From a checkpoint of a small text-conditioned image diffusion model.
Model: 32-pixel images, arch unet, text encoder width 384, text encoder layers 7, text encoder moe expert_choice, text encoder num experts 8, activation silu, widths [48, 96, 96].
Rows from block 4 of the text encoder, named by matrix and row number. Rows with one number belong to one attention dimension. Each number is 128 + 24 x the weight over its row's rms, rounded and kept within 0 to 255. All counts start at 0. Numbers have three digits each. After the name is the row's rms in percent of the matrix's.
# v: attention value (text_encoder.blocks.4.attn.v.weight, 384x384), inputs 0-191
# proj: attention output (text_encoder.blocks.4.attn.proj.weight, 384x384, transposed), outputs 0-191
v.197 085:122094131090150121131182161169124123101113144156106137133089122073140116152113074107137156082107118141068120137140155146113166129112175100101162152180148158162144101169144154132114094118143120126144095079160103107105140152112090096096128138165126097161152111169096117195124143105094117133120132093103129121169123095101099143112131135105112107133083118130093166113130166107113148104122086092121131170119113138149144098135162147135149138087127140115100154111148086141145162158125125075118113112131132140116145125156175156097098110180135115155085117091084098093144121134132133161
v.198 086:098145088122125122154089134144117140146099126115111130160154126149146077063136115117167165103132118103146118140178150115132104137124128116134129149116108162156111157118140162131081189152140084103163127105157141144166127099125125142106098157126136088117124155149143098122155134102120138112140122136114100127167166136125135172103096095156097155146113096098122123071125140111118120118135134151140127081132125091160127117170112134125141126131100145117130110112081121093128134162156123156131171157123149122096093133127129143167077125125110136167115149086105149146151117139118146158
v.199 086:168141108122138159144140114099127134174107129106149151095136117130168132113094157116121123126130148116174135149150105150135099127144106125124158114116144141107150128127087151148141133112133083155151140123139151109134153129191091130144152114116095135155130177164113124172136127112078139123113096161145154087135137113128098150130154148150099136117131109130137087116130145116130157121113158079117144101145131089103085129152135159143140143121141169108130145114140143110112133135133128115129126119117173097128096140149093124113113103142090102085180099151141122106143134104140122107
v.200 095:153114127127116124116147109131137104119073109136098106116121120127112139135106101130093117154079106144164152129161106131162138171115139103161126162167144162134124193134127137119147135146143113109137132110139132147114154111127104122151150158106174110135119145147140126133143116153123119154165116128109095129150093074068149144119123104148125144168103156154145136118152137124124155137155120148087106157143093109122129100148130112125152091120130141094079089107127149121105164099169136086122183081139172084173115092127160116138102097109146113116113178155110110126127111146133120141
v.201 089:105142141109143094147122132134146152165111145164127151133085138123120115158125059100117153102133117133080136145104132104139156141112121092096150110125130116108123126141121107133117110173162121128132117110140112124111145183079115121131051150128101108174155162121088067136105153099133082163136181117137117158172139135162124129120119153054149138132158141148121126115060167087119123113125117097141130132130138174105131143122133151119130174137104169100148115144142120128116136135140130120130139128172121137127129125145160087130132123154123105107129113153149090132132071140123127148
v.202 088:107103140119123162139123104175142161103143129169127136109090139095085101131131171110116130095179152114155173104120197117098196144138102145140120144114112100124138159157166115126144151113120130164121095122181113115111120144106099095120127132119130116123134147103121099063139131082093147120089101131120161110114158122114157107156162158124113106174146134159121160167095130099103105137078116106154154146093115128165190136168146138134114122128144111183161162102112143152161146112153160132135167105113145136157183134123116132092126100119143103125147159111077128116118138130130170088
v.203 088:101099099104103104101133166156098158160107115103136151081119112108117111152119177131120142062176128136144166117114147107137144136099168118117138132119160136119136114095114130120174113125122123136119129180132104109133152107130162144130118130117108139106156150114171140112124158142136173113138150105141108157130089110096161123082114164151134133083062115122143125081128110111126159149108136129142130129156113179097153114153119095098108139117082115156156108182121114143111146121078109079090116148136146123144135131166135168142135121131168146099141138132144145156114162099147162113
v.204 083:095105124149118131142177134125140125117149124157101100138130135171151121092135131122132117120129133090120126121137105162087152108127114121105145110155162144171117152124124100120109130166113118151109114132144148140124138109079094130133141152125139125071158106097118123070146151145126122127087114110115123161159121129136158117186168122159132151143074122125086119122087138150140136149158125133140149177114125127168092142133104157139158137143132083125174125122161096095126132153126138121112133135187170117151124102097150089102103141114144130117115109095162121120076127109121164133
v.205 093:083121110160156135106175117217173083117141096162137098115121084104132113144115144168136108083129148142132133133136120132160122134159102135111127154142185143129140170137132119145158124143139112109124123140149138159121117110130124116113137122125148093162095111154135105112116131154160139127153126142127092125146130152112094107122154118102111138124127110135077117112116137120115141135132163091096085152125128123145145122112132136153106077141084128170156156108130126121144107147144138111128137129154149147119138113141140140111137117127085082115135133161153104137101099126124124128
v.206 085:118144109130110154118117141066167165139133107124163119119136145124139179117162140153089139170112146080114124168152154120158156110170108141159162144108107124081081090117130123102134132136118082138108110077108129092096088138124122110171165123124154108108090074109100152105116086130118111111103115149129160121157111183138086150156131136130118147112131113128130148165146145120157129110106136112114195112113136112139147121130109119156124138137121080142143133185087120163127119146121116160154135113120138141095135101129100130162132152108107112108123182107112105127109154141148098144
v.207 091:108127113124097144112131085159126111111163088130103124113156159148130091158155124108078143136142101118164141144128129167120146156117107136097112128175130142112174160166178123188120139096131154144100152162095167138139121092074100115115139166130116129119166135147142093131101163138124133125125109146115114076139144135120134117138095137141157145116105122153117136155165127149150124124115145157157117125145148105102126147120126140129127149123115156127121120108106121120130147128103157095147111105195119123106141166123125172140160091123111130110134107137129149141123144123121119100
v.208 080:128150121095088081137121135130104103135100117146110115117128152087120106135107099169127164140148140100131167143120097163129143127116127125140168120193120155132115147155134172129107139168148142105145102124121122117112149129135107122151121108167173123135148109085104128115178129114109114132194157110084141099133114081122117114145118115155103147142129153143139101097172164115152155137135149138134094121153094133117123134187127158129125150141111109138092137165148101159136114100166140155125179147147127123129137123119106122113146142121126111134155145137127116102154121200111160166
v.209 091:146113134124123165120121170092134130119106109144133134152128145131121116143129128129163136124116140160113150147101133177152126149155139113124153118141132093089123075130085123177122116181144156119068119149102136074141133143125130114145148096150137114141183113136149121126139146146125098143123137169109135146156082121126090140151129160128119095129166138093137117107058154108111134138132112138154122119155168119135078115095150108106094120110106135103113113099128127126114105104148137085141108199140102147139112116153069114131113155120125112166110111147118156117140130123169099133
v.210 089:166143104108119103150132158095125115121104126082096148098097142154102152093139148135123111155089149170138109090106095124111103163129126123126140165163111079125111113117107167140124136117171148106125116117163136102118130157194128155140109108150182114106149153094148089137096157125136137131173116180123121172130128105139128142139096119097130125155097135136141141105094131151119113118135170116133106122149129137114120104093133147102132131133116127139093085149160151184134121179139163129132124120111096154087104129149142143118120145118102172106139106120100123111159118153157135175
v.211 093:085150133142107140157083132149137153120143160118137094099120092093125125113120131105112163127162139076101144130090112093157165145161137107131089102081130140110150122172150080144161117094076156164104141117150142130147125125138203099149145105099136132106145158130145140113092149124110162150120102179129109075119121158133124123110109148139142090122092166172128138129119089163128101097148170108143142140095117164153109160135126134087099148100088115129151161092133147196141158098176093084115151102163121129125165148128119117128118121148149118155147137119155116151112116128151092115
v.212 085:099178181122122141116128128095081146133141154125061147159124150115153165133139135103121119135097126092147129123159146159091134132095141128124118154117110153154120116117146105166124116119144145155101138137115114122137144076159154115106130129143161150120134096112105109070107126147122146089150118118124099198129098129133155105119133115133164131137123112100109173145138126135104131106132144124161119145103141121097131168172104097153117122108141129130130135143110122166157127131179141145116090158168096169110055197127170181126109125121111095120152100119149103132130125062170130172
v.213 087:153123151110083148108105109077119118141084144202153079142114141122115141085125144160110127122141120140086082120105111135152146179138131128132108154149173158128091138126109167105091111112112100125121093118122128154065144149131136121160144127113117152188131141100139107154139135140118146126130127160118143128143143078110098116136107175107141119104165094154147145134079128124149098114145097177153167140113126108102175080123150146131148160153138165129129109101130132131117099106081090103134169084115088154129093107157122129126136136077153129144143094171128110122177136155092122115
v.214 081:127100137173157088131104119127152127109105115140134146132149155129102089095088111133124107125148117108085117134143137093130119133105123113130144142121167073144122154124118128099112149075114148133126133123104126128155165103086103168134147097122107125167132151183169120151148128150117119131129092123106098074127156163103138141137150115152094149122114166148117112126113129167145138164135156110111137105182121137123094126111164080134152154106141142108140125118138154131169135127166157143141152113151122141161110132148072164129162097151169126129127110124122138164079131169155092088
v.215 086:093133117151136167083107152140130132140113137127099089118099146092112098149165057149084180121106144136173133114080109104108096119119157175115127106119118157115129162113113146096128112100143117132127117136112094120117137143107112107127150159115119181131103146143081142094125130146151121149101132156123109117088121105127113141152135159143079149099152100159136162111092108133121109128152110143118108121131121148105131111135178130106103141087165141122117170125122130148137096163137123123077109131131092134136128143130134126108071131116144120145140123149151140131106147114097138134
v.216 094:133137150141098113135108140150132131157192142100156115142124152147137106111178110148107101162113167136152124121138143108095146105096140112129120128105106095105150132100139096107123146142104115159102134174137120131155096125125147084124126116141094118103065132146099139096137108153101164134113106104144146103128186140100120104126109101114098135111116096122138133107079139096140128130110148077151141119127151106163126152131099126091111091114131159128149155116130138117076134134118133142157123148158109133105156098171116151132158107145130124091133114133180119137131109103122124142
v.217 101:122144108104104112122101100128143122109145127155182084154149132150107132144161098097093116073151172112165139131134143088119136156116129164107117122106120110097172103144164097115114124137101150211110153105138134125140174158100157143109091128128095136148146159104070155094123156122156132131118095120177131126143168116129148157150113129125111114087121117163086129126107131127109139125108146122119123117145130115111096144145113136119143145109119182121155134176108103094164145103105100161164139173139105095124139140111130167135136129115147108144135107132182140130081091099097161144
v.218 092:168147139119099119126128117097098112096134153176100120140146110151132100129170184098147129150120160101143122085122143104109160120112129142091139123133156124130125102099116086152158116143068152100139129129100123132135141134130111126124104114181141128138144174123127154122080124126186154109109164135187123153133143103177147116104147149108126142125137136148134063155104098082140138147154154153131148089116174110132107097180104140153129119164152129162124089101125112111153110157124125107120161140118097148166134154106140140122125132116171148111101142160156127111133094128130100158
v.219 089:108093103155163155135117127117135110135144087126160124126096117127107127148151175117102101127176130094106163121154139113093178131134121152090149090144129112128162137144132084116175132123105138122119121128137151088135077089088128150110165125157126130133100103137116129109146127103087125154087078117096122144137146132119142146093157132121111117122122133177111146114108116125126112162130113137144147134100158156139144138140105150146101133139145161168170170096183135122152149120155132152122122131109117105122134154118119128084113131132125098140104120108176093161096131121120129134
v.220 086:092110128121129100160115168122097109132137155112123098156148119111148099187168141124142122061124124132092158137112120141153132146154113101064090120131133105129144106138120148195125108183113143143150149114095116108142134110121156097108091105172150133125136082130077124108112119081125125085094142195124133119157177140157125136131122137154167129095078115133125129144164170092139103146122141167113159151129104158108077137116113154088100173152112143125130126134123121138155168120122134123123146141109119166119124164109142123138137116168149132169121105118124123131125123150124112124
v.221 080:095117093127176130129110128131161110123142138097125112183094157091163158120101140147124104109118133117114145117141160092157177139157134105129140136142117155110106153127144159131133126098152178108156133064151128163143099101140120121171160163119132103174160100107137068094133118105097115105126157152126127167170106115095126160122189168123154108132133121123109114169169124118134125117134139122108140173154123145159166121149151165104131113160118145130142106127138130132124142154098092087117119081129151158115154127114142126113124134089118141112111125119116159118106149083110111102
v.222 092:137148127134115118154127149149128182131112130102144143147127133091096150062085118152146132135164164124136134126122149113147167151159161111137110131130152100084138131141195126095111101131133095103082122138152135098192116117135099172092139118132138090121118155104130153082124135091135129140124127137143166176127092137145085102140128155162148124099127152150134116145129106154130178159136143120092112172116124134175131165135131141095135099122116115134133160136115140137130166140156121125153147104154154101171153119153154099152127130097135132149087123135152112150090106083155121138
v.223 086:141142120106118139120133111151094116141117146131124140151132115112142131132115181128114105086147124129068152145099129155115106141115118167121140140138114165138100162106120132178150107100115107115083162112113147136118158157115126130136107137117127110114186126141138108118118168115147089153084128112112111137127125139155128128084094138148156169135129131163106158154141133107096145153112122091175114136108130151074113092129102092127157137135132139105140127146110127159115153156102103084148145131123109142121109140119171141135124198150125127130126086101125134094151131125128180130
v.224 090:136118125144119146118110164116115138136123122108134205135101114134157146120129188103122117120124123110133121142080105136132078129079136111154164141149101131155065152125133142129107107186113098113120128098105129117102189109147099135141111105176116111135125116140125119113134109166116168129115157126157118132102124147130140162095132140113111148095136120108154191153084117154085123119128090124179133120150115103116109137073125117137158095164142115113128134123148161132152105131066145138094119124118112131145096152110143118066112120115161148115112148126099108149145160116133157109
v.225 084:107131144127105132123129138140157113139146155117124099116151148148130112145161127124099163138111136118066148136156121137137068079134086153112103141116106098129141123122120127127138113088117139134128136124081142122100156083131107139086102148111150151120136089138118168128137138153094121149105112101199118123127146140103119130104113112101123165116109135134114107110100117160114137160120124142129143124133099110064122159137087097175119163118130112184145158140156121057140132156091113150136123152137099147158159087069123143102134155092117110115134126132204100119132088131077103166
v.226 087:160126113087056116118146100120123148130127160150144118157107117139134160145141115150156085108117164130150097134122107128132132091094119118127119170105135158102115067130086139125148104090141116090132138136112128153108146151101130152152111110133159138146150149127121128156169111166129107115144109135077128169117092140084083100099091102115158121144137150067144133147155123118155100097153119135162119106092099136158141116163108120118148117141138146123124117099118149140085157159127156118124123077112084115113094155111151124087136142150156158137109148123138104083171173152148117157
v.227 101:086139085130135124158136103124181147160099096132102102084085119111088135131141141126127143114133175180161126113102138149132179121164106141159117119142136045129126140129172113119138140087117128099141079181163132111123101109133123160134123140111147115134096136145112126145099085150128149136167155098114142108150105097123104130116120156159126131165107185125092134140098128115098166097113176123128088143160125176146175116130168173111110067125115130146139128131100108119127147137197162117129106125173165096110165126131077117146121147092081126119125112130100122155154112084110128141
v.228 091:182110144117108099149156132105083137173112096095091123115143149131123141143112128168139106148118121132114107132149149177139134090097147151155129142137118157118142164116111119124114179114139160128110129090100133118135140095161116118105140104144158110118181168119132119151124135111138164117083097125147116148118106099125142133115106133105128093143086163051118116107122134110124123124134104136139122141139113148147103150106113140160153113090163126091153108096121134142142128143078136083145101152136139103136183116080111139112116126117168083106138082099134140111131131126114132130
v.229 091:139133122140119133142151171105119112120113140137087100165139125113136126183098121089147173159171114100106130155105147123181125123127164164105111103146134092141122111145126129105135150121118097064116119108076102126101124181118120094156122097125115125155122126127094116122161135121119124109123158171191131118154104127126162130127163142117120153162098134112126115127113120100102157114175125103130153125116116133112098078105135168133146132130150174101137166127095140149121085134149133146128117108122094137130128117104124139096102152134109120163156170091136115172118187143134154148
v.230 097:122129145133125142148149110132135090108144131108086084073140140143110157163095114170117147136129161131177130143133108100106102125107135134130144118128143153096176150146171118155170201097156148148100142127165132097149141111128120125138143115100132128054102144164102083134096122144123118109139057122093139155083098100172087096137157127144107109133076135153091120143148123187153164130120117165100121133145142129152099189079132125107123130113123080155118136121137146133117123121127149115133118094151145128116166069128136147130156123099095097098137155137136153158078086112125092123
v.231 091:126079136139132167126100130134146127091131119125117079130126119085163104140122138134141082145142129136072093157153142158136127079130114123091129132152136154153098110135099135122117161167130081128116120109162129157172109164135117150127130159128142082126123141142153130183152073119079110134129171140126147139154142156133086153080176131123104133143120074130114145121061096127149105133106104088116068156143082129110111089141128171108143108161110171130173091095143151135080173148165132098154130094140141132118154117077109130104116124134106101127119130115105099146098138159102137132
v.232 089:146110116108081128158147132066103120127144114160111150121106122100128113157171122103148124137121134146152132174100171098143139169116106102119135156177120111124114107147141151132128099116145121154134148115114124112094118163135125121152107080158120119193152087081140125142108132141177091115102148101175093160113115123129143109126092098106121147122146116133137121122163184114089144100108117116096132120106154099132118148124152075116103172155126171140151096135123125166114116102114212147162093125163150142070101121143141151136139138138141114100129146106099150104113135099165129120
proj.197 080:125143137157098109123118119116158130116117150141139157089199113127116147133146133137131104122153136149188142110120131126153141158148066156107121150072112083097094132100087131159143146108114125106133133153066108162128140098125144182129130106087121153164090127063136118094137118149148095138147137157144120120102129149134128112149087111144136131134168124079154118137119141118160127112121169105136176073134142119105089130115112116101144091148126151089158108136124139107147114117112151165151158133155161141128113147116115146121138106079144141102164142161156112172111137126132161107
proj.198 081:105154155149126142126117119125144124085165093151140177134134118102105158155120099128128161155109129141090127134110134119102121112153142123153160100150132120108161100157155092104139114113137137163135149142056121130119151134114101107123133097164086144130116145101136154146110135135117114108151153138115107122084099087106102105177181127137160093139136124136151159137117155121163084120080147115110105136125085145113115110125124109093093123140126132115106132148114155151083134078117124120144062118151097123164132120118146152086116130103115112082159079153147125128108120114156136144
proj.199 083:102110123136090118141154101150128152095182090147142103099139148147119093169134135173105136120152120149086150097129158113149138119120151157132067170131136103130112137159125142099124140106127135126128140118113132154109081137082157079078092126105161131128129095119112156113129109156143096153131155080117098127139108150156131128121065115091135124149119144130140118133107103095127122139132107185099123133147097176143159131113135111137148093115118064141143164117121133109163109157139168117144135134108103153173126117104111147116140148145103104191104151126132113126096126148110108149
proj.200 093:134094092110143118143125144092116102123109116172121130176162110134134153127144142117128157095156179137111117112097131111078137121136112148118143099120103113118141108169050110170094120113137134146171119137154135129163133154120170119109084128134125163145122132106118102141125096106138160094104132140115153125077136133124101170162150174140111113130127067085116116142115151160167127077093171100140139088116136150089130123111132127130121162147111111132167159145110112140137126162066119169121115122100115171111085155141125168126138165134095131096140103095134118150135131126158181133
proj.201 084:143084147162120180156146119138104108099140113132130067112156128116149143099141155135108126105104146116143132136170107157138155142115134146128118137161156113117100146097115131164144135097127135124138126140142127096175141095173113124127162108129121137112126082140139138109186169140158147128116121108125126149118133148095133091134156113185151100105091143108153139122145127134112122110132136173155145132094124126122113098159106120113129157122178091135120095116129085110157139103114183113114121104087128119118130118114108130120148120100137110145125137117121164109128132111170131143
proj.202 086:125146158110147128115128101110146112156139129062137120101131093124155177119140148125127120148047128167151094153165097128141111085102150156124147133148159096102130117117179117156122111131132121132134134113108150118170116105105144158130144116121119141130105116155131126151125117161110125145151144119129151128176143122126107113123160143153164150065124109133105110131128162125110112113144158132114141113117154167126077118136087094102088128122146129102093101152138124077156150108152114120117111170146138126113084127106125143174143106183105148130141129126140143156134121117158130134
proj.203 085:160168169129128149152156094111149106107150150119115083125170157155138119103162115138131060152110132126153134106145090130116101149168142175125131118142146110094153136145152123144103102111126151134158131103117144122130113109130091139099097119121159117142129126131113113142140099128138114143084141150138124146146156151174091132153153087088101141160138158107137119166158149122159114130144119113119120109124168088152133148116148118126162152097179133076136149111135146114146116116169116144115131137123144095123163108097135077118152111090095147162117130124104129118143099134105087152
proj.204 079:122139122105147147113117122139128139140133161145151150169103108095106143150100092101126133156195144133119109110100142095163130141108144113108127124125107114094141127146121176123131123092152130088141147093126115134150128130151147112160115073133128138153098110110101174128122084155128125157138144137128158134137149157115109157111120113105110085099145127132136150127180178120126138090136114104123089082095166132109150159119146092075096111140108147116151159147102166139135164125139125117125163120087113147103135160145096150160150149124112102134116164154104118175151080187110084133
proj.205 087:109128122113114151169130119114111151128127163135117112106141150148139130113140168103121119111105116133122147095140146114143138130069123135167117100103081105154121115131116139146119138080116128175136143134082119140135147114140075146117082071127111150125116128117113141177121102146118144139103128093124152084135165106132106131157120160124193140141087096123146135133131152145166089096068097133083133123104146168103154096130095120133130193113158118142066117119120125138107154107122135103130145125086098109131099119119095119131147101114142165109129120102100144131120133147102159130
proj.206 083:134103124153144122125143129148127106084106105107116183132118128114123102123089114124151127142150123197137133097103117140126096129119147116131107135120161127184163146127094107116174123117145122118128142125153117179140188176116128126094100119115110096135153160135116086137103171174109142116157156112085121118140157101111144087104136113121131146133138159136107125127093111120090140142150122135145100157108082111130116142139141141090121119164139121120135124098141115116099143107112102128129115134115148129140082151115180131094090167112165127106085101134154125112141092142155159117
proj.207 084:198104114093156116136127150085137145182080186116133129123097107093122158117138148129155123128143161139082118086149124068109128117140139114118149102102085126131108074088077115107111127124165138105138106113121082142123098146146135126144144103151129126111131138137135154108172120121119124118146119133165124156062131105139130122104161116091096116147143142106110082115144119135091124140155140123096132127105129136150122111123131117123126109134125106158144145159173153173173140139137123143117163140075122133134094054106116107110109116117138120151155148115136103112138071124132116147
proj.208 088:158111096124155140103126129132142161125133131102088170116142122147104146089130160122115123122118129161122101115114118125124114180149090117061114100128120120104103120144129116154124145108150090142171125159135106160148111145120140159140119117100110152091095144096135119179097135160135145101079129141119109119135126122100135139141135150088087111168143116106120132137100137109139128160121120120114122090095158071120127135103116120141108128118108105136101108142104171141163147111077163105115130087158156136135114112119140115106122098133076157127109143138151153131109135080158129116
proj.209 084:116086124132143136139098059135161124117139123125116122116134132124113185144147134132132145126130097116149112106127128109118123133120118113127132152110126201151155150110134146125116112117104111148156116142105113176085155125149135137156107111116130172131110118127166135142071115171138147137118135069147142138117166133122152071116086106130112148114068155133128150152137107167131142080124159076135156129126110125134134114122104162138151096178147101131164100078133135148115133140124167149139143091105169116105142153091139144136155106116167139156129159107126089143127125155119173122
proj.210 095:083108149128137112120139113115100111139098145198138110180129125074144152174128148098114120094113106079102153151106108107127140115123144130141099109131110156157128150115093120150131134122139159116100126128078137177134161132121143158111104092098104106133079117137122145155134136144139143081133118136110118104126088096083121117145153133122122105160177106129166165148128152124123143126117091151114151139147106122099111122140125095149105115178122166130130145118082151109140116106091167106093150122138163102179117135141123104143127116078126089140159121129164148156133153119142119130
proj.211 087:165149126128157129113159151119161131104119084052134142091112148144161123132128153143139106143149109167156113114159163133137134100140098129128156083170137104109109153096144152108112124168147123060146119123165145087127127142102098112132127131106111135120136108148105108137123114144136096095109147062130206164145168118146127134108179134128115130123118179179098116118142117132142088159105074119143123142130127129095132125115119119156163142134112137110120104138159152095136084138111111179122089164118167130149158088132127156118119103104133096122087132133112113078158134117130139176
proj.212 087:155111116124135149128111149120136131080139130140179146142130128183084128131093113169173141162120139159120090157125163137141125102120092125130171105140122089121113121150132132056137094152118091100115135102135128122102142177141074130116150139122076090123148150152149155147122134083128141151139113130129142065139163132143084100124144122102122139083118104132123097090115109150101116135114117140103115127112127125152118137106155129092149143162160130158102138101143152141096151105124104118116143103128142131099153104122133116170159110116162123166120126123062144153139137164141130098
proj.213 077:145125140132116119132122107124103103122161094100129153145121117129084122132138139079154118131104116093200116147121122143077121094110127130144148142128130150128131086112145102155121111139116153127128149155155136082173122119126132112124124176162124147142136060138136154134154127121137117133141159105116135128108124167080156138123117118139097112119116145088125138108124148117111157126132139094103121088144143127089074137134118078131104128154132102136141100132101102137105118134145144141143090161152145117079134136103152147089109123184143153129109164096115128174149118121164125121
proj.214 072:152135140082112158125106136133138136174127150110166113113109100115161186175165160136112137134120152126163124142183108145166115091141114136130160121148046176129144059109118163173151117151145115132130144141133141103113101125159129129102133146107145145093121138101096124121131138093123117137128125105154139161148117111158141141094171100113164104144127108122149149104134140106101086064132125127101138143067104132169136134132079132105139118129099105122105132155129117102129147123111148111078081130107143134159124153121142128098066135125118089101111140141131126096161166129089133133
proj.215 079:135131112104108096172111083103141146102143116144153179130149150166131132098085173078137120191136101102125069161166132153133140116138119089149102165112146105134101125132152125130150132162112111152131120100145163158142138110160095110149088132167106089127178124121178128164110125137098148134128170092107122121099098156129168084101108100091167142127090135140122114096173166132146153133112123116155129142106119121175118166142131096155140148176088147115117142121128162132129161114148120112131123164132183127098125123123119152160121129121121116129104122111113096114141129093173130169
proj.216 089:154126118116150136132133133122147142085076140100136128125127122115144092164070139127153130106162108152108127098144111168171137085092149106142132151099102157156137124147180147123115102150116161104136116100120102112111101123159118124168135131104093115129178153158122105116115127128158108111084107147122127126111094145182108163119180132138173130146091138148116122131164099154087079134134092141116091123143129163149101134135172143173162150137111090147117149130147160127115124137154058153119130074102147106105132149119128102146106124118105112177160125141081147085096163151093126113
proj.217 101:130132163133132161175120172143150124132093114095129125136090129121163113114121107168140131158126073117129129126147129139140145095122131090120163135112104108124150162117160140136140129110146121084101108145124124097109091101148108109165147100119124112115130129143175131159139132134138074131100142104154139138130108153157107118127147144153138140093116177143140110146167121086159104143124166107154151115175153164170111138125098101120111139147134137136110155111134126146101143124164104109094109092136147134101158112160131149140120112171112131116115115120105119093148123160146119085
proj.218 089:109119126145157174138132108124154143187129111076128127136119134141136109136117132147089180131126066138167146160146121126139147121125136103134139129111077137126121145148191097120124126143158085109120068138171108095144122115144163132120111170117102147138135063181139159113161119085103124166107116093168139109120155181101138120147113111149146100092128167148117154113139109131146104105176107114160123182153092142144119149103126123087142112107125120095126107149131108166121138119150142147154108143170136130122143113143109144124125133176112119144130123123100089133146109091112104116
proj.219 108:186178140076125137139108132145129152125132135093144136092143118130158110151133119140184131189130126156154108129144138133162117103118136152152136137127084146118141124113126172146128136151109131133142138104134146112129115127132132140158149109117111135104153155138135121120134134144118147133119179080168149139134186143145132073085128152148141151119099104141122082144125063110116109131163173102147140142159118149159120122141137096101131158118130124069145134130137152123141118109182056076141129159125154140109152113140146156145112087145142141145134150164111109108128110159109108130
proj.220 086:182105129138157151086164083139172162097130125129132138082125126142143131110120116151138152151090137134171114121142173095110161174116101124164153111166129116132147149109153090105114146085116071130099089143123164123120165149144131130162157113080131132131119154141131143137098161163090082137148131089175155147104115114103155095106156133093102085115107150124139131161083086104126148156128155110159132114135108121137150093174134123117166103128150117109130111071102126129124096132102128132151122087134169087133163097156118127136139125098140138096111159116127108123158124110165143115
proj.221 081:175146176101152146105158135145150159092167146144123137085134080104079118145142079093134105127103130127133128103144091170148135135105132177112170181120173071181164113097139145133124101150071108127084135176108131130130142139085097148122138082124085146122115138141107150130138092133129139143132098133101154118106143128115102148121129123136147129098128104137153173120107173152120107124146123119152176111097120129113076143093092103138106108092107089130109133134088107114128085122139142131120118161122093143128143116143127146144179120177136114132184121168161161135117080143130107156
proj.222 084:125126142095170144071143119103147112130152110118107119119113159123176124142149156136109107110101104174135151112154111118135130109119127117061160123115114111122118156120079140144119160124098156110152125122128133177093121136121124125134137108169122151105165080127144137142108111134135128152144131110154142103127163159170166165148095114159101118126087141159136133128129095108119064082141121133159114102094154124136147083128149146166138148131171097147113141134162144078110116129119109128120132135081121143068107153099103130149189110161135121095145126139137137102106134109134088082
proj.223 086:144115138110115125143167126123137111141174120143121100150157122107116111129137116147088100163141114106182089156147086127134123091123134124118111100130089098123134165122122125108099112138147144136167083140119127100151129136124117142134122092095129120141100088117126165120181124137150137108137152099164136134136106149131121115148158120096123119093116111083169105121101140132124157097148158135089170093157122109144137109117101120091148157129148115146133085135134090113145109101150132133120099130126117117092171150133104099119143101117118132155156155145105116150147116154148103117
proj.224 098:154155161115099112152094117118098165154152140140133135163141142155087106114133119131140149153109114139140109098136105116114135118133146100124079133143147132140178118153125123103155126105142120151128081126119126104156162145160164125125163149104145105091146101110152151143133139131154114132127169080141127138122137115157113099137135114158157125124141177141132103109121116074198161151119187134102133132138112138125159131162166148108107111111106170133149079093124099155070116133163100116138101124131149087094157152129124147164101154134138095171111114115147131073157097135148127157
proj.225 085:112119128123142133131125163131088119127125089100153163113122104136094110093097144125124094128126140102148090132123110119109170128144161090104147101113121125128171160152128159132131141147147098105120127127156123100167118139168110113184172095084110120119147125110151067117144108102142134070138180129072150125093155117132158139154123116146133132163151141170107128130148132101154115123115161072151142144107166130170145120119152160095149099131142141134135137140090111218137081105152119108140119137125171103135089152189131118148129111133111091155127148108076119143119166143203126113
proj.226 081:101114168180162133150115134120120088137167112155145137139130150145107134124120124100126159156129135114094136134098159130092138174171142133152135095175182140162136186121138106122079125140167108137157130112156134131153146126135177084101100130091099138141071103128146136139115131116153118102094151166149143118137145117098150211171154145153121139101111116120117139087124153145092187157117135129105123154158159079116152107091149120124129130108145080153144105168101140126128107124103137153133130168139147164173122141109145116133106126111106126105145130132079150148125122117177094098
proj.227 096:167106136123098125128129115122104098088132154105138135106150152120165151135136112136136142137146106096091147120161149095145103110099136142095163121092142150116121124137064151149145166147116179123129170113096129163135146093153130112123133135137133144127165107132134145104166156116150126140099105146100114131138158148162118096106105118131115119126098053132153109100177124146127094132116109094137156113108144101117104099104112099135127170147143117137185135101231153068124118124109084113140182151086134113139118112132159103122136107166137134103152156122126150129099151139101121132
proj.228 082:125153105122128113116127128157190122109146158157143151143129102135152105101110156079091150104136079135125144119119134089098069172151144132111155130123110128113114102145157119156086111155104122089162105182123123134103087119134136121113153169090113129099113074150118125117146121136130127123178154136166125127120130138142120081180108120133129129109168117148132141145145133081129146137134146133129127068150135134152151178162182143136096140144099156127118106179153125122110110138138117191131158085134126151092099139199131099108171138136105164170115164132099095154178096138120104096
proj.229 082:134121154134129147105093087121146164150127149135176128119143120145100116090152150141123112124128136147142129101123130168092130107091110070162135159132145138161121163097143087141121122144137092136120124175191100147182204113181114149088119173139143097108173072126105150104134116162143108148079137088114116127117161153124107130091144123158134113080128156115126151154089146127174115133096100119157136174144120130130137119107106061136106122136108108101100083117155086096110135096129161093155127122141170139139118134158135132116115118111154143107127107134112140104159102181118104109
proj.230 096:093144109128137179131134107118128130128102133113150127138115122163162126176157113081131110135145125112086121065117155141114114074141108135132142145132114084120111158132106156137123068117097164103147124124102148169085115142170161104084134151113096143145170126130160163117146114101123152144131119150137129112136125134110114127167113099157118165187129101165159105129119133109099081112129120106121133144092133151135110112141151142092150127106118133139099127137166152114096124108119079113112114143133138134155119180129100099159125152143155150120143114131106152130161107133095149173
proj.231 089:127155141095102122154164125121126140177134093124132137090147114158101125122118126128124126128118143138112152122123107141122122164123095139167132142112127103105157155124125134095144105111093130164171163190124134123101095106111143126114119104097135164146106128095126123102095138157185122119112094094066122057134113129072126115153139121129148118148151127130089133139112178119166126128117129102133154060114144139085120134110118095122131156079163092137127153166099114084157088136107157120130133165124120141139102135139130153125145108137105144097137103102110142131135136121157201101
proj.232 082:138098138133141129137124134205139107104106144136130094139188135157102157086103112148151138123146111124119134110096140144094105127104152130127136146158148178143117116101132124090141133092091118105102127133076084130133157136087104160129159167088148141107094142137118144104111107104108152127165113179096154134140154122141117142116132147148112117152141134102111160111134114141146172153115152132167130147146096159113141113138137172138107102147128095133130147088115144138105185128082086116136134128120068104147131152089134123117123157098133143147160128138159139140176123158123135143